A small sound classifier, trained from scratch.
Model: arch transformer, layers 8, width 256.
Rows from block 4, named by matrix and row number. Rows with one number belong to one neuron. Each number is 500 + 50 x the weight over its row's rms, rounded and kept within 0 to 999. All counts start at 0. Numbers have three digits each. After the name is the row's rms in percent of the matrix's.
# fc1: MLP up (model.blocks.4.mlp.fc1.weight, 512x256), inputs 128-255
# fc2: MLP down (model.blocks.4.mlp.fc2.weight, 256x512, transposed), outputs 128-255
fc1.23 051:549424410529544451523461518442458485608528547487459465592453418505376492464514446514525467415527462435438588517505461497408480493481510440515498527538496496454506426455487478495538559546444497488495527506500573417513496577463590521493518494504510520505451445478509570511485491500393429526496513416493423478564462404609524527586504501539526466498506553500455521609664507521524508485466
fc1.24 075:423509485507468514527475508492449406588590545491467402477505556543555464520500542501463546410580551584490537529476466499503479596504531524512503336531586457356490456446464509583502568415593535499499521499499503578504469518468471562556463500493578551530632484471491448483410515501553515480390458580450535496458455447554429478490500497502566480503514490525543462404619529432439500549485
fc1.25 030:480407418530507502414452366469415541444580550528468492623560389448450485375513495513507458556410461505426492446479461506546471483426542435531543475517432550497488509487490500414524469518418524551493533505500523514496492567447550575385524490508465468450422502503517558474535531498481478497572552452488483516520469560478423511613537489482575451466519568494484485536605485512522512444510
fc1.26 043:477493541547458489447497442488436397562563609456491396537471500456518496456502553513466515422631458522542546544493481497520505540486484390525503339527512525440491440535439456514526537457509487484484497504493486599514519553484462492614495500509589471475586487504508572465491517505530522393382534578487506489484542540555470486502498501503525506502507556452567511456660531475483530489528
fc1.27 088:536529509521526515469476525462478562530455479557481517626493406431383554452494400494558493471466518443464565434528479502470488433464471456468512594509451488527517512507517514458477500602464534512499515496507530383488528531484619474485543476497494461479470454562495575505562518507455506504579557471531440529540483405547569550630486496495443457470480574470509503622508449567556503482493
fc1.28 105:531624620546450502453517447514443460512599529453517466504527488432525518508502494501503572470522557534495554567491510505534516444435487394499498397492482506419501532583492512497502544517550507500500484502505479552494517591525462466566485505488514436533621510483497576468499501498614561457460580566489519489459539528556514513464504498473493479533495528430502475424589438488478494466511
fc1.29 049:577542481510563474425485522492491581520487532491481590499508401489379538473496444512578500522431472445471545503489500507441470416479476427507492637492409515530518498550549489423491491601422481477482522499494532439523522459568572415501533474489454471484428513481493548530589546516476453564642541434498450504554435459571570526478498509539455529529473469520449534551480452556490490461500
fc1.30 047:457564526496444546538484581531568395511514432493479389435487563557534485582503536501460560477570560553537524548501486492582493592514531557506509430504536452469495477449509531567506461452586568489497504497498477611488471546477472559492453487499561506505498498488502430522403424500609543424348512561499531480412514436478484492452505498475523526516497476448569507432536516437497500577511
fc1.31 118:508585627523436490504539476504462449541556532478534451512532512421532520529504505504497561446529528548457577557498526502509538451498484427496493365486522521379507513569470511518501522477535516508501464500495484563495512583504467492590470514495549506528650501511501565471492492500606555453426580559486491497431592480559476485489498507473526450501510560456486484428583468481481497453501
fc1.32 132:528592603555459464476522453506444441506580532465513447495556503430545506530498506501526584488464558549447553571476514501521515421434496409505506368489491520394504525579493518494502530490544505520499485502501488572496523590507447482558481504497499476544651479469504556478542520499593551491467573537485513515445548508551508512483507498485517461527524549488462470421592426505481496409519
fc1.33 112:530592591549461484484535475514459445528583530458530432502550483439510521527495500505511583459498537550491548571489527498504529441466489412500497348481491521381506504580486508490505544491536504509495470498493479559491537562519459503571474507505513462527652506483509565476523512503614553455446562560488482503437570512549484509458502505479522471529524556465492478405591456477478499435518
fc1.34 087:545421464518486483477507544461487505569451451527513466602452456438350511449499467502558455470434532423437565455517497491448516469475495520486522622501448490500508517447555492538502534561479506500507489500494518436505516575444613515498550489519469500518410437511507564529484460500412450565521602462529452519524539434527533544624495503521485495482520549467450516603554447507546512493495
fc1.35 159:522531540538499456519550461490419453541559571465549405510569523420463512493485458491519571434487501530481527550494539507471543434499471401476491365463527534392517492558488513483478581492535498520507456495508495544489565568525438508602494525495491472509655488506499603453547548507574535473472544556482483516446566531552499501456486495492513444520512597488490449447633474480471487424487
fc1.36 150:523581606555461473488557479514434461495556508470554456501557522415519509530496482495522578467492549513459553560493544503518552431431476399494492380465487530421509534580475525500495545494526503507507448501503491540491526608497446490571487511491522466538624491496496586466534496500615550446471585545496494503452604491553533516462496500480504462537510563469486466452585436508495498426507
fc1.37 125:516574601556459467488534460505430440507567505463529440498561518422520509528496493501525569470492546526458572562495521498521530430425482400498504361483517519403505515572474504494500542496535507507501472504500488565497530614495453487556484509496513456545640475482501567470534502498609541449453575561494482505445571497560498512481502499484516461530515556467478471436602448502496498426513
fc1.38 101:539417444517512481473507542463422522579494441527509501626499397449307516461494455504559448475420577456409534447502499495439515438458503521488515579499467491497509541444557501496504560552511512510502486499493527424505526547470606509481531502515454512518450459516507550513517514500432465550565606499506435521537536456530511545621500501522498483483515560507445499559516461483515502475488
fc1.39 104:472593578527469513524486486489424437569571543498482430561525536463528502535497496495470579420555535567453557539491478498486493508490499434486507372521573516368510495530447512545491551440587539513501509497500496552493497553505454483593480505487564526535667477519498525459479541502610558438419543566470502514449486473580466480541498498471509441494506577484521464418595490475458499509507
fc1.40 054:447575533545532472496442422479456457538535604516449450506557538456526510472492443489499565456556482529406541557492445512493454476518466445450501383535564528380534476526438500480469496410481500504513545489493526473517509500565474485509476500490547542549622485508495489490558597509552469480472440492460484542501385475554476482532480502509530455500495544558509474450568523593460493452505
fc1.41 096:412479489488474536532491512517454432549573481486489412478535545548546455527499574502436526425564545575509508494466477498516490612515540548511507337517590434398468480431469517577498554388594538502500510501503460599498475522456447586523451505491560551495606518480493441469401523497583540467397447572459543492430491481513401462455499499490546495494517474525540450404608553413447506575492
fc1.42 114:525613644517427502480527484489467450527540536476524456542508504427497530530500503499489563464531534538464576551506513500510536440486469423494496385499509508401510534575485506515498508482530501496495469499504486584488511618515487457597483518486544513513645488516489566465495479502604571463431607532492509489446582508557525484509496497462491437499487560424507482441598455504480493469501
fc1.43 107:499582578540471484507523460495417461516568501475517436508564518450528495556498488497507594461501566546456550571485512503514520440437499402496511363491517519390509510561470522490497565480562517517508480502502500555495518594506450503551477506487535497550653493489495551470533502500627543439449584546471503514448549496544491504484505499484533445535527561497488464411616459485475500433490
fc1.44 118:515600590547473480476509463495410449527597511468505439521542486447510505544498485499507592458505562564478558573482501504508509450455500395502503392503508514393508516576484521500502562494543516516506492500503496544492513596509458487569467506484525477544647474484497561462520511500603552444447583546470495511459530492566516510491503494485510457529512563484495460412612452478462491440508
fc1.45 133:474573552519482482496494468473411444557589544470487426539555494450523495522500497498481578442524542587450553546477484501496495481497502426504508374513547516366502494540476509521506569431547515516507505500501524549496512555515430499593466522480522537521657487498495546450491560498576555466434557569458508513463492503593477476524500503490514430495511574507500445411595511452447492464487
fc1.46 046:548415438526548459480450498453490456558576579478448479541475406490362493464505450511559472460485484457404591515505457489442467460455517422519507538535453509427504446479492495461529538569422497476495545499495565432520497561482615491495515490505492510503417424457519561515550509504406435545519505454495389496568440442638525527566503503546533478490515507531449537570631513530502519422492
fc1.47 118:534460467515526483448522518447449552517442459544532519605493406436329535439486434497602460464420557433425561442511525501464530426473462500471512613474438489539529508475548528451497497559436471515501467501503516442500531561487631470479544496515438490510457407540497564509553533497426452513528614462521427534540536434540591561612497499516461480486484558502490509611548467580541491440505
fc1.48 094:495639600556471499485517470485430485485579518474517463505558463442532508554499475493515594479492580548436550567487514510543518427430496401491509427487511510401506538556490523460495518497544517519509482504506507538485506591524469478528461508487541483552617497493491535477554512501649561438461587548476519515473539479535532510484507491470511449539497544486506469427592435515475491438503
fc1.49 057:455491541475420530469486474507455402520563510464469426496524519527536462487514581508413545442609504528518529530464470490512477615570534572523510270527499445396462486447476498574514535410538482489490527504505486625508466548484487565523447505477553539474610530475491508455452534498547519486451453498458585473449463539504452451451509496508502500485517482524574482440632558460446517546510
fc1.50 104:483553544547489474486536440503444450526601567454520432468589455452547496516498505509506571481491552561455515558474519503517519456446496424511505319488538516369499490548471503481507539454555501518498479500491508559507525541522435505564470517505514491533674502473512531471548550500606530466451557568464525516463549537536467500453506506503556468531530513519494468405595486473451496414503
fc1.51 144:545425448526535485469519493443441560540456464535528529621481379451318534443493428494588433471423533424443541450513518499440525448447475499477512608486445494533513512472553489478494510596462489508502474501505517417501543521468623479471553504526448464517443434540495555516538534504431452520571592487529424520556545479542538562610498498516461471501493572493480506622522459545536493474496
fc1.52 109:474583560523476485500526477492441443526592512463511426465568512474578479550504509500488596460508552562448537569480514501506511471469510443500503341489529495344499491527459524505500558435545520513504487502499507577499495563507451520547456511486567531533678504468497507467517517500601548458444527540457529515444541495556475478468503498491566440513520514525496464401611494476458499459474
fc1.53 081:461591540506475484477472454478406435577591586479462437502547489487558486497504505497467584447550540588469532549477465509513476532532508457512503348537507495358502463532471519532503566410546525505503522497502522565499492530522449511599475511473539555502668494503486496446464555505599543471424520549442545505460469498566485473487504495494525458497512535517536456400596521463439492483480
fc1.54 035:491501517498428532532471624507603379555466431462460417421497512522457496587499555507471518465521583531486558554498472489536475547524515629502506495516515446508511497392558537582517530463592517457485517494497494561490484556489590579515449481507507543495414491441521454530413395503538506488375581575489465481434489405519498504475498512483549492516511436454538525428492494399472498562486
fc1.55 054:424534470510490504479475519500437439535611516468463423460537510554591456526514553512445548422580554582505499540477467498526475566501549530520503291525521465377479457430460513533512568388550512495493524507498502597519473513469476594518454494494566534478644513474491468480439521494570518468427433582452558482476459482541436476424517499519557497510522479541573474383620554435451516527491
fc1.57 052:541384406562553443506484473473499500542519597469493451522482482502412520415490430509555476414490443456513512501547485488433491468409494382503481471501511516470500403479483461489500607609409480458470511503500527436526537520491547469502557469508459378485421465472506552504544524503418406561575376508549414469577454463621512547513485506546493495532509541488534516557646522551556524454500
fc1.58 060:502567612513410549446452490501502451499450455538479434506450480421497525447504448513534511485557491443529583474549465484553487522502469459504503552517467474525510489543485501512521439582441508478497516495495498526500507593447614497513496470517533416477399447566511591505450442504450466421436587483586532494499469434473578532576492510491437473475454501358543546668643462564609522539518
fc1.59 043:541411491508513479469499472502415504533451403511514457609514453428355544379488483496561429459431507431477504439502504503442508472519469475463511557484445500543512552495539474466488506608449505515510489496506493471488553471476606457476527507531420469461385498513512606501533529506356472502551590481523415543489499510457491552603481500491459519467500529492432512608573452515534501493510
fc1.60 041:465450524497404535530506510499529380488474436514487429483450553548533448559505622495446465439569491462527545513513505504515485589511540537510503335498564455464473520412455478646502467446539500501506520506510453618512456616413501588489470482495575530528517472508477527505435448497531493528449475507481569471461489522428436468458493505511511545490526490471502497460656601481509524576531
fc1.61 126:510583591544459475490515465495426433527563544462512446523552499435536512539497471504512575454520543546448575567486503496516519446450485414508505375502516522385509532576479508508507535466554513510496484500498512543494526606507447487578473516498527512547654481481505557469527532502602549433454591560478498506457555498558491500509501504484514438521520567495488474441595457489476495429505
fc1.62 167:532391423528549469483531477444431542535471491520533534576497396477370519437490431499595430461404541416417533453504525505447530430433484505479509581476444496537518510473550491467491512565472468512505470499500530430509542530473593492466569511526441473531447426509502538514554553501424411542576595487512425516560553496527522560582502497536484477507510552533452507623517469549524489439498
fc1.63 160:526515552530471468522569465486441423553543536455563414513572545441517496527499481500508556451485513528451546560482549501477557442491494442491492349467510532392504504549477500505493565463537508523505439502499509556499532584504436523581498527497527506515656507487508576461533527500579537441472565545475498512440604526540494486466498503494546435512535580499476459447608466466470493427478
fc1.64 066:554465492510512504508468570476526544566433476538469508623463453440323551444488425487537484461472515429466554453542464500452476453474475427458508586525469486526525501474524518514470521620483520491499525490512502365494525528478592440524543472480471455482414462537507591495540483509454499561570519460529459520543473428579584525623472494503422497454499576496503508617525494546536514508500
fc1.65 086:436560523511486496486487402479397455564581568493485427526546529476573486472501512499467568440550509560496501534477478506514495540555505460501508337518573496372494486498462499509502558409559506516502510498502505562496513516514425532594479518498524543498687522522501538457479581499569521447429503553457573506453489526507465462504505500490510443501512571530543453415615521463441487504473
fc1.66 041:477405430533547420454466446469457444589599697473459418547481418474421486434501484504535492422468457482431522543479459495488476490500507399524522452543536522417505448432500483500522521474473473495499526501503536512513519536519507486586509511506442531511527430484504569484520560497476463602444519526462456482535468538599464502548500495523532509508534523551419517501658552460458506431500
fc1.67 051:485547579537450493494503472500495388561588577451495386516473567479541504531500493508477569414591495520536572594516491487530512528477504401495500393526572506415511460507448493542507496496572507471494493501499504565507497571500479474590468500495566469522564495487503573488480464491611526428338518583495512467465531480561469483509502504488511486520500521436535503475669504492501509496498
fc1.68 039:404479473558542498561460415510519440538570595513465414463539591560548476506504472500449514445567493587493488527533458508556464553461534403472505336517637536427498417459394488530468494483557537464520537497487476477534493447508448554483470491491593433558552516519507474481530525502601484429448337561508515490504397509492391482461475513528540475520514512543547511453588560518508517512516
fc1.69 100:453574548507484507515506464473425430560563543480495414509541534507567476549511521500450583453552545583467523553469491500510510516501521482504502348517555494356499484490450509541502570399573526512503497503501517558499486542498458516575457521480589568521674500500489487453483529499596546417406529553442560513447516507553480461492505499491545427495509533515542459399619512452429495499475
fc1.70 114:494574548530478482495540476487419440533581548461526436509563480467531498530500513499491563467506559560451533563476524508498530461477503439505498339490527513351503492538471506505501575427554509522502474501499503573500509578514452513564475520488532529524680499480499530460524530502588547458467558549454519513459565518556481473475508497497558437512528550516504455400610497473451494439492
fc1.71 064:530492488513507498494491574470470548594440450555502451586499415462318521469503466501561476494424552458432561444514490504451496464512493537477527596497468464464511513424568521476499532535461530511507504496489514433506503552465649508450511474524482528495464471542501507549501475497432458527520578464515448530497511388504548532621493506515520472477511552464463508566534447498544507477481
fc1.72 032:486367414530504485484481488488470485553518487542489439631509470497364495418505530518517452515417470477483563448488484495476500531452535488546517518505456505468475499446506483474534520504432499522502506502486482580500485589455560560459538485525466490505407459524513538503469482506450457560530600455518465491493492516542446515595519496508557483485534569467435517548641486496522524501523
fc1.73 089:487601591522465496463499451502465434533595581470488425491548512469566493520507522505457585483553536575482499554475490497534498514507500435522511320517502528354490480548475506503515549432550521513495504503493496575505504537514438488596481506480535506497677518490501528450504529495609559462438490569463551507455502549533497471464503506497538474488508522494531468382595499454445504468509
fc1.74 049:528469493507515485464500530466450560512449446541513483630526379403284522464494458510551468499408549436429525419498511496468509433505483500502532579485448485518510542437548525447512547519480512512506487504496521434495535548494628497460514496508450522468458481533509566509533495493424501522556630484503441531520534458500561534628496502496490455464514563471447503572511465488519507460481
fc1.75 160:494557522514508464510530496472418455549568539462516442528562486431512486523499491496490563446503538550427543554468511505469522464500498426512506351495531522371507488539471508506503585417536507526505480501504527537493520570515429530596462536481516546510673498492500575452501561499561555462475559548450499523468538514575481462507500498495534428495529594514478445441588509464443486455473
fc1.76 099:494605592537465500505536471498430442526597523462526435475546509473551488554507511499492601463530575566470547575490525504518530472445510423502499359488533501390497487546479529510511554477548525501499473503502499560497492571503452500563458510489550482547643498487492524469497498498628557437433579555480531496460567493560502496455509496485531468533503519464520478410594473468471501469503
fc2.23 067:508518608590428432412554412569503496462552513468548477402527565484628551404463540493587568564452497476501469550436552536572520465438477465527485524440456529494566525579520464489513528555447482559517470481501447557430486493514457442576574492516450458559487445459525519485530519512515537572509454420454577558474516527428545579450525518479474559552526444516438437437483443561456495432560
fc2.24 086:507451568498439499391529358532508547457512529527540548471506562465617549368517528453476487578505483461511414473450543566624509488493522472471502555453410549555511577577508401487482482481482494522536479463567512464438502425504447428555640536437497541503449509537486529437547543502528513554534472480443608467525504600396548518522564459474436523441468459531466479524417470530480480473506
fc2.25 028:536534571561444481427534424546568459550535519478515487445497544485607587448480514470571565558485521515513465540487513556525519489522447542479523593483443482492541540535595539471458500636422471536457483512509448526429460468571622504523574468511423455537362449449528501500502544517447528614516550529468500518531519502507543574488487452462478542556509408480436461456468440480447474464564
fc2.26 064:533493617543423492392543389506474492471484484544553509464469497488620586391562482457539471548490533453539452436484550550604518480416504516489505561449434500578494598565527402540462494541504519534508470489552537467439466448454544469553650527490518491538458453532461526448503525486477541522549548488471608507551509545378555562528524484485373518497464450484463502553446413522504487477526
fc2.27 079:529486513566501380462541479528499467502515554458525509417532540526542574438401544550613521542373509484488502580511552450521481431487427485574499556425472453456538463533591517516551503555420448523452505510431441538538503547485498420544473445571377459555477390433566496535532508544467442625470467470513493556471484473547545542422482579566534540575577487510428499541498464549517521402564
fc2.28 105:532525566499495526388536411482496564488443488556533571487442441496568629363538459452524445538514519474543436428529545526548509506502472555463443550449440464551488541517545408536456487508446494502466478492562551436496453433468616432527608522499525513475457493568466484459486528509376512542614493457501608484596507547434582531489460454517392497462462468484514517559426485533502489501481
fc2.29 041:501564576522517425481545494512466477481496544400534474423519435459471604536457547481576557491457475486502477572513555485457506401505416425508480450441534533452541478537480529462466503517446452533458490521512435639509524547553513455547479472520482453484565475435498547524523441532501520526504523456517491567426501553544535498369467491498489495538546518495436482435565514546495516455534
fc2.30 046:506396489493454528478500411488494569470507532531509598502482538487573461413529519526456416526521486529473398433400489524588504561483563522514543510539465530529423574529509407556544510413528554496543487506505537405484540400428419447535574561487543598536457512540525472470484546466509490546567402536453572398555502587397497491540548525483474475458513498544484476517381471439479476517482
fc2.31 115:516484532501483520405546385492517566440449493566548562450458478528589570373557474483518442574498497462572426431549549504572529520461515571487456559451442481574478526506553402547493495510453483484479461497514548440521460405452587473498613500516507515501438491555470444481515490478398475551597441454522615479576524569392549521475499496537440508497461417487516548570405488527520514504471
fc2.32 125:546515571485474530375552381510532568452445492541551555454457460501608607362536502448508444554533487465576433451534562526585527500500476542456435566431430472575502568530563396516459462519443480480457462495561522456478463422493566446517614507485506515470431493552457475470503514492442517533574478456499623466557526575408563527482492442483412521471448426476531533550436479542507502507484
fc2.33 112:541503553485474524389535389483513547477444492560539551470439476508593604374565457468512453549518485466577438430558540519552519522488520563461446569455435472578469541535565396562465487527454483478472474508539551443505450417452597466516624505498505514490439491555453463471478485472413492535595460469519612468585512566409563524478487466517405505484443439464516548583428472514520515519460
fc2.34 073:517478513598471404526499515516493423538581531402490476456515563514562523498434511587588545471430517564467547614458498427482481451457506500608528497499523501431526493530544527523606564510487485524456523549423470572491505533483459472549483487587418478595524414379617489539495502485500471601460480513526444528451475438577444530468545596524589502588607494480383479468495474478513498414549
fc2.35 140:572528557492430488386539392521540513465456498526549529491448488502619616378542520461515484566509479462586478489591543513578540491496492551457409594459395465592468562561574404548470476529437439476439457527576490501465444455475560464533608471503460486500422495526470492478485494466430525552549498473543617464526537553458544535513494430464410542474456430430486563594456461551555551492496
fc2.36 138:560522559497480518401542419512544550486428494531541555476434469515580621372526483471513438540517474460577466466584547505556530527515499563460419579442428465577476520527579416547478446529420474455445464518540522462512436443464585446502605486506504495483422487544476468499476501470398501544574483447525600453563529527447565530481475456508413536479461436455515562592443468533545526507503
fc2.37 118:543519581493461532389543393488513555487441492551545540472443483479603610370548463445517439538530499461566445442533551531559528505495476552458429560439433464559484557535556399540448489531448489483462464497570548453481454436473596455530625511486508507479440495557451493458491510493403522532589483469496610473568525564421566529495482445492398501466443441464524533580453465520505495505475
fc2.38 092:542455505596479398514491484545501437540556528411484483454498554525555540506414542593583547460425499530489546593477484427495473443449531490595512550509493522473516505524568519533605545547491484486443527568411444561514510525473483476546519466599412459583489416390606485574495474484496431603446477544537458506450472444576446562464543591527560530610596477493394506491497458464519510439567
fc2.39 123:496450528495452493402537355521493566444463549556542557458518544500622530343518532469492436589470462439523387451461550543607507498488466511496489527444437512550505528543506366504499487452454472528523479449534501470490483444476473437552601523462474543495460488561485506424555553501481477570548440438458640487526505613377565487515519498522459520445474452545503485564441490568501481444482
fc2.40 089:511509574533474475373563397548497548429515541524570527416503524515619557396476529458537494564452471467555427490483599552614494463459489443491432530385434511559543540546506415473480484543448474511507480447512469506456473482513465417554591489465481474503472458520474520439558524516546524535527456439447616496493486582415585540447522499485440558482468467552504496504487450559479481445524
fc2.41 078:507467528481393497438511314488489521494497519518526521515532597492621514384532534451440500572519489504507441502471510578597511492530561517465529509486422528519489542566483404507498499427494515541546473487593519498419481423502435455546601548430481597499487526553486514416527562459530528542508460524438626483497510587427526483574595443434466475403457487521497462516426469496489485490485
fc2.42 098:513492555493480518421549391489504545500427503571551548450466487516580578378556476473522421546533505452557430403504553524551528529490488573475442527447458466546471520496535392540470491484468508504492461487540539446498463425450617472536610519503539514488477482574461473462501523494372498528579463470484608497567523555397558516487476479524431498461459431513512524598441493525498477515478
fc2.43 118:524482569486459518395530363512528556479441526540531543462460521500611596337532494474500418560526450442559420442516535524570511516508493538478440568461447491568488531535525362525483470502437480486470477491553516467486474422481560423535643508484508507477436499555477485470498513492418491556553445443496617464552512566398557508505482469501417521457458425493517534581431489537509491503483
fc2.44 133:527506581481456512386520357516542557458450538535522536453481514477624592353538497461496459584522448447560416464531528545594506514517468521464444546462435507561482528557533373508459445490433465487473488472565512485481479422498532415549634514471493520470440510549470500447518523494440508552559457441496621458535505591401566494493481456488409516450449419481509528561441484546516502490489
fc2.45 138:521495580473425501373532358517502544473473547545541520475471549481616599346503528441473459556521440441549436458489539559601522499509471496454455548459423515572493543568520346514470468479474484496488470482580496491445495445503482403579656515436475530477445503554464532420516532515473525557531479464467623471519519598426550489517486443468403530427445431485496500571461481535496480483474
fc2.46 067:512540626568441437403546417559474490474549516474547503415518530487610598404470528470586572562440518497516470537453550550573518443449451468509499531447442525505563538578531463496488520558466480579513474493513465546412489493507487437585575491509456461544482437470502538463542528532499552571497493446455575573473511534452566555453509507462455554528511456517435445453472445546458486417553
fc2.47 105:523491520603482398497468492533501419551540511432466450423477519516553572489428528579604536459435509525502559591538455406461479473460482509600497516542520466465521439538552539546584530541463460513409529562421441582531499549465534493526464459607424416569497393426594491547489480488435447566448485503571454549447478457583479566441508588553546531582569471458446539509544505514556536425582
fc2.48 098:511490573497490533383523378486515560470438499544518567454468476473582594372523463471522420554523497457538424437494532539551498499513465556483461547452459489548524529518529390519472500503450483516487497472537535460508465427479595435510625525495533513481444490554477481458516523517389487548599465442472599499578495557398578518480483475524423488476464436512512513561430498546473467486484
fc2.49 074:529460564507406487429559369507521533435486525518566521479538566476626529398546531452483499579490483450517425490479579589608499466490542476466472531418404548560517580571502421467465487480469463506522469457558507518438482452532450440538608546435483558480461523525467531428554544476569510537503449458424613450475493585401573512525579454465415489468468497518505497524449450543467474472485
fc2.50 103:516495572500455519392525378505508543477442501563533542468416484493581616356509469468516464533513475448565441438546528507569522509490470534481462596464454464583517544524536383547484464532450473493448473506556529463495459427467579446514623494503499493478419474562485477467503504504409479545573470469525601501574518557418570529514484468506409525455455426469503545587445490545544520500512
fc2.51 139:543477529590467394498471502532515416559535531418468437470489522491511575495405512556605526472436484482483578606521461425463472433464465482583513547535501499467561480554551510522564514569472460512432532552453452564524554555482510466536502460588409418564485412397577516558517483531459448582467515494551439554463472451594481569494491567547531532583571494471405527534551458516548536431581
fc2.52 119:515476558483458524395534357523532573458446501545535556446450509506625565360506510465494433566521463440573410457512537531592523505519500542457470583464436489588512553540534380529488471498451485488494472488553513452493468418484534440522624501488490529484423503552474480474501503496437476556554448454491618476552520582392538513499513448491427539466457414490515529566421488530506502510483
fc2.53 096:518455577493442486387521372524509547449481525546535498455510559465612566369493530457497460576520447401541431458456535566598506490483464461466468554457412539577528554578492347466478485490489483522530483448582506477455534438506477425561645519445482529483452504538479553443568519533493506543541477437449617488517499589400556509536494468492414529431459447524470482552468450565495492492471
fc2.54 032:515440478537429528457496419501493511453562537463511547461486519454607411451564496557481449538471496586467402500413496494622489510456605494587573446527482558487447587563542492571559475400518557515548503527446529493478499436417390489548527569482517581569523466475537504430480516413573516536511436542465529392517487629412486449482624598481503479488541529517478455457400460438496473440510
fc2.55 075:517464579520414503396534336538513521465480509514540526438509577501655538377529542474492498577501487460542415496462545561621508487481542511476482543452416535580491582563525397493490478502476491531541481490542493492436460447491468458516634528463492527528441498517488504456532537460532506550524463471437623482506501598378543543512566463456447534474471427530480484518436445524478482482512
fc2.57 074:524576635554426440378544447524493460487514528471542490436507542462565611429477521438567580562444516480503489543479550547565516448476430454494505528446427523507536531606528470492466483554468496572503476489555474565404481512519453427571593497478461474519478467473484574445528526534534584560482530452451543564465513523470594548463481469452425543501485467474423465493500438542484492429544
fc2.58 060:533530505498459436503538458443546519487457579502536534480451495452534563427509472512549448571443477511445464520603550435527507539557411571549467496455488465465525455507578528598549449459395454508437478550505545506528466473439489439552434506591438537501475449507575483502443499502396520646509460458589492497526507512511563473520457531530500445478550534405460540527404509533594578435498
fc2.59 047:557559508529495409533526500470512433491558525445518509549498442524536584499474499552569602503437547561491574586576521438489496466487519555525532528460517447475486520532592581576585528494461439478430497577447470564499445550477523492483392451570395483542498438425572432521481457453505476598484503536578473523482497458602484532517525517484530488560556505411434532449474501504555566450522
fc2.60 047:554479535521413495447568405471519533447497523491570580518561558460565526431587538459492485576494563502486440474439569564611509471470548555488519531440378535530484578567536461497464520478513503508543453456507520510462480448511458461532590546461478551491431542501464510437534566465578549546517449513432588445501502570426603541521580478481410464492465520534505475495411449490465469462485
fc2.61 135:525476572491451509391531374528554550462445529537536521456467534492613589346532524474504430564515436423557431452509533535591526507506474521479420555460423510559492544542526362515480443504423465474488471495543493485501494430482536427529655509480497517479439496545474495464521501508436490562569451427485620457531523565402568508488460480520414519465469421496506530574469482550505493487483
fc2.62 153:531487538609469401513469497547482422543547486412470422444502534491524562517412525571597552452436531512500573603510458425468479455451490470587528520534518510462546475548539523532583536559500473509438525547434436592509524561468504474534500474594430420585488407412591519552501479504484458559451535524554453541438478461577482571462535579519527520592575491470417516486574463498538528435583
fc2.63 143:559470528501447489407549404511531520474453499540560524483431498496579618364511505486525440522495469423566484467578545492571551494481504541472418607455420491599495549519570396554499471545439440454433444543540512478510470460456582464512626478513449481502399477533479500489490491486413473570562501482544577459547546531460541549511494462524409553486463430448487573617467469528561541483494
fc2.64 061:534510529569475393459555474511493456480548581447543499420542557527554529461413569528575531551376510512464480605465559461561497421448454471564505482440472475444517507551579510523560503501455476545481480500453421604480488560477398407586466481530397492545524426432552506494525522510548518595436439477476528524403495534532531524393530567514549519562572517517426455497518447525513491405551
fc2.65 095:532472562482409479384521356541535521459496556525536518470481579491618566363534539452475495583509422439555437477499535560609502497496490481477429549450389533575493542579502354491472476496457462504509485483581486498441508444512469439572639497445452513475460521524481530442535513518491513554539457454474624471508496593416553500522499457459421543427464430495479508562444465549504507479490
fc2.66 065:532517626556424466399552369523475492491536532488558497452481540495624576403508521459554530540479499493544447508473565564591510473436485457509462516426431537525528569580512432517478488562498499555503474491539485540405497474487470434592620527494482460540490457497492541438511521521526575551532514493450613513492500578426541565476525499422417523492490497486440473480476437501474483454537
fc2.67 070:530479573528430503407560352493480536485466546546556552462460505486586573364555497459546442569484505471524412424486567548587511511474489533503471530439437512551480557552539393550486501494475502545507469495542527472466496443442513436586631532510506512522469455544487502428514531494441526570576480465465626498534508598382568537499502495510401502464484463502481493567420473511487478482500
fc2.68 062:509501561535458500381559385520470566441496508555563554418483517484578523385478555449534457558445520472547422452459571533626500457450486469487508546433442488546523581547515438513491508505461493537511466452529474508467475501478465402539566515499497500518467438559472521436511533509500512553503478467449617503501496599387584547460556493495426537471468477546493488508483455535492477444549
fc2.69 112:495433552490442514411527347543526565467461529552538525454482568505638551358520527477488428575524452429551396452485534536599512514491506511478463558469442513575495542542492360500484467476472487498500476482556493477484506424485486428543624512468484512492440503554485493451542534497487480546560437461484625475526507592382530497533522471510433545441454423526498520574456484545526507494500
fc2.70 116:518465580488431510396527348512551533479448524550531511466464544490616595352523521474503454558528443426559423458516527533581520513516479533460439583477443502561491544554539360529492449505443468487476472507559498492484486424480541421530649511484475521488421495553478490462512508491437473578532450454495613469527515579402540510513495455496428529462455417478489536586457487531520501502480
fc2.71 056:513479490565485391508517470550511454479589538424511532428493555533596493497438558591562557495451505579493524608487514413505497465464522515597536521479521502451506486508572539517618568495468468492446502563409433559531491509494462511520445452581366487562506426381628439557511445465495439604459421540549435524460500439569425512457566583531605511586603454478401506470429498480528534422558
fc2.72 032:521508605558432444437534412485540454562565532436531437461518555476594567434507499494568521516475543488471493565475513545548532457490508514504498520486444518477513592571559515477492464563465487539475471496492503577407466500565535480541624540532464498561457463453509550484463555476508536604452587506443545471463515547484541567460552492427467484553519480461367478454508440481456453450522
fc2.73 102:503469558487452506384537349511514562456462513567541542456473528498623572349530495457505449574505451438550411435507553548610506498488487511469477565438432515582524555534510363495460449499459475496500478461554530449478481422502517456544629517474485530490440497561465508445541538511463491539567472459479606477554501582386535506538505465503427531447455433519494534556428482554508502486476
fc2.74 041:543498464557493445495503511573553416536551550444492509435459520539625518512449521586587543476474476560497536607516505418516499475465483527587523559498526441512531514499588542519583498563431481508422510568392441536502470529498517532538442442582403448570485379379608499555509477482499456561428500529534424524448500422589428530507516583506597578586586449495432535525465491510537513461580
fc2.75 149:530452557509433483396544357544545536454479528524555521453492550497634593357507525482498456573498446432566433487531555530610535483483499497486426574434411540593516555553527368495489449510449442465472459482545495485483500433501493434536641502473455502502405498523495498459531513504490488558555466463515598443525529581420537518494505470489433546473476415489486553575458470535539531463500
fc2.76 105:514475568495473522396531362497524569480442511555533549449463499491601590354524485470515429550519460446557410431510533531575513509498485539471464559459449502554514543535536375522483476500446488503497478487554535453500498403473546441534636517502506513482452497567477487466513526511414491555578444460493614498567508579397536520498491469509426513460460433510502530564432490527514497491487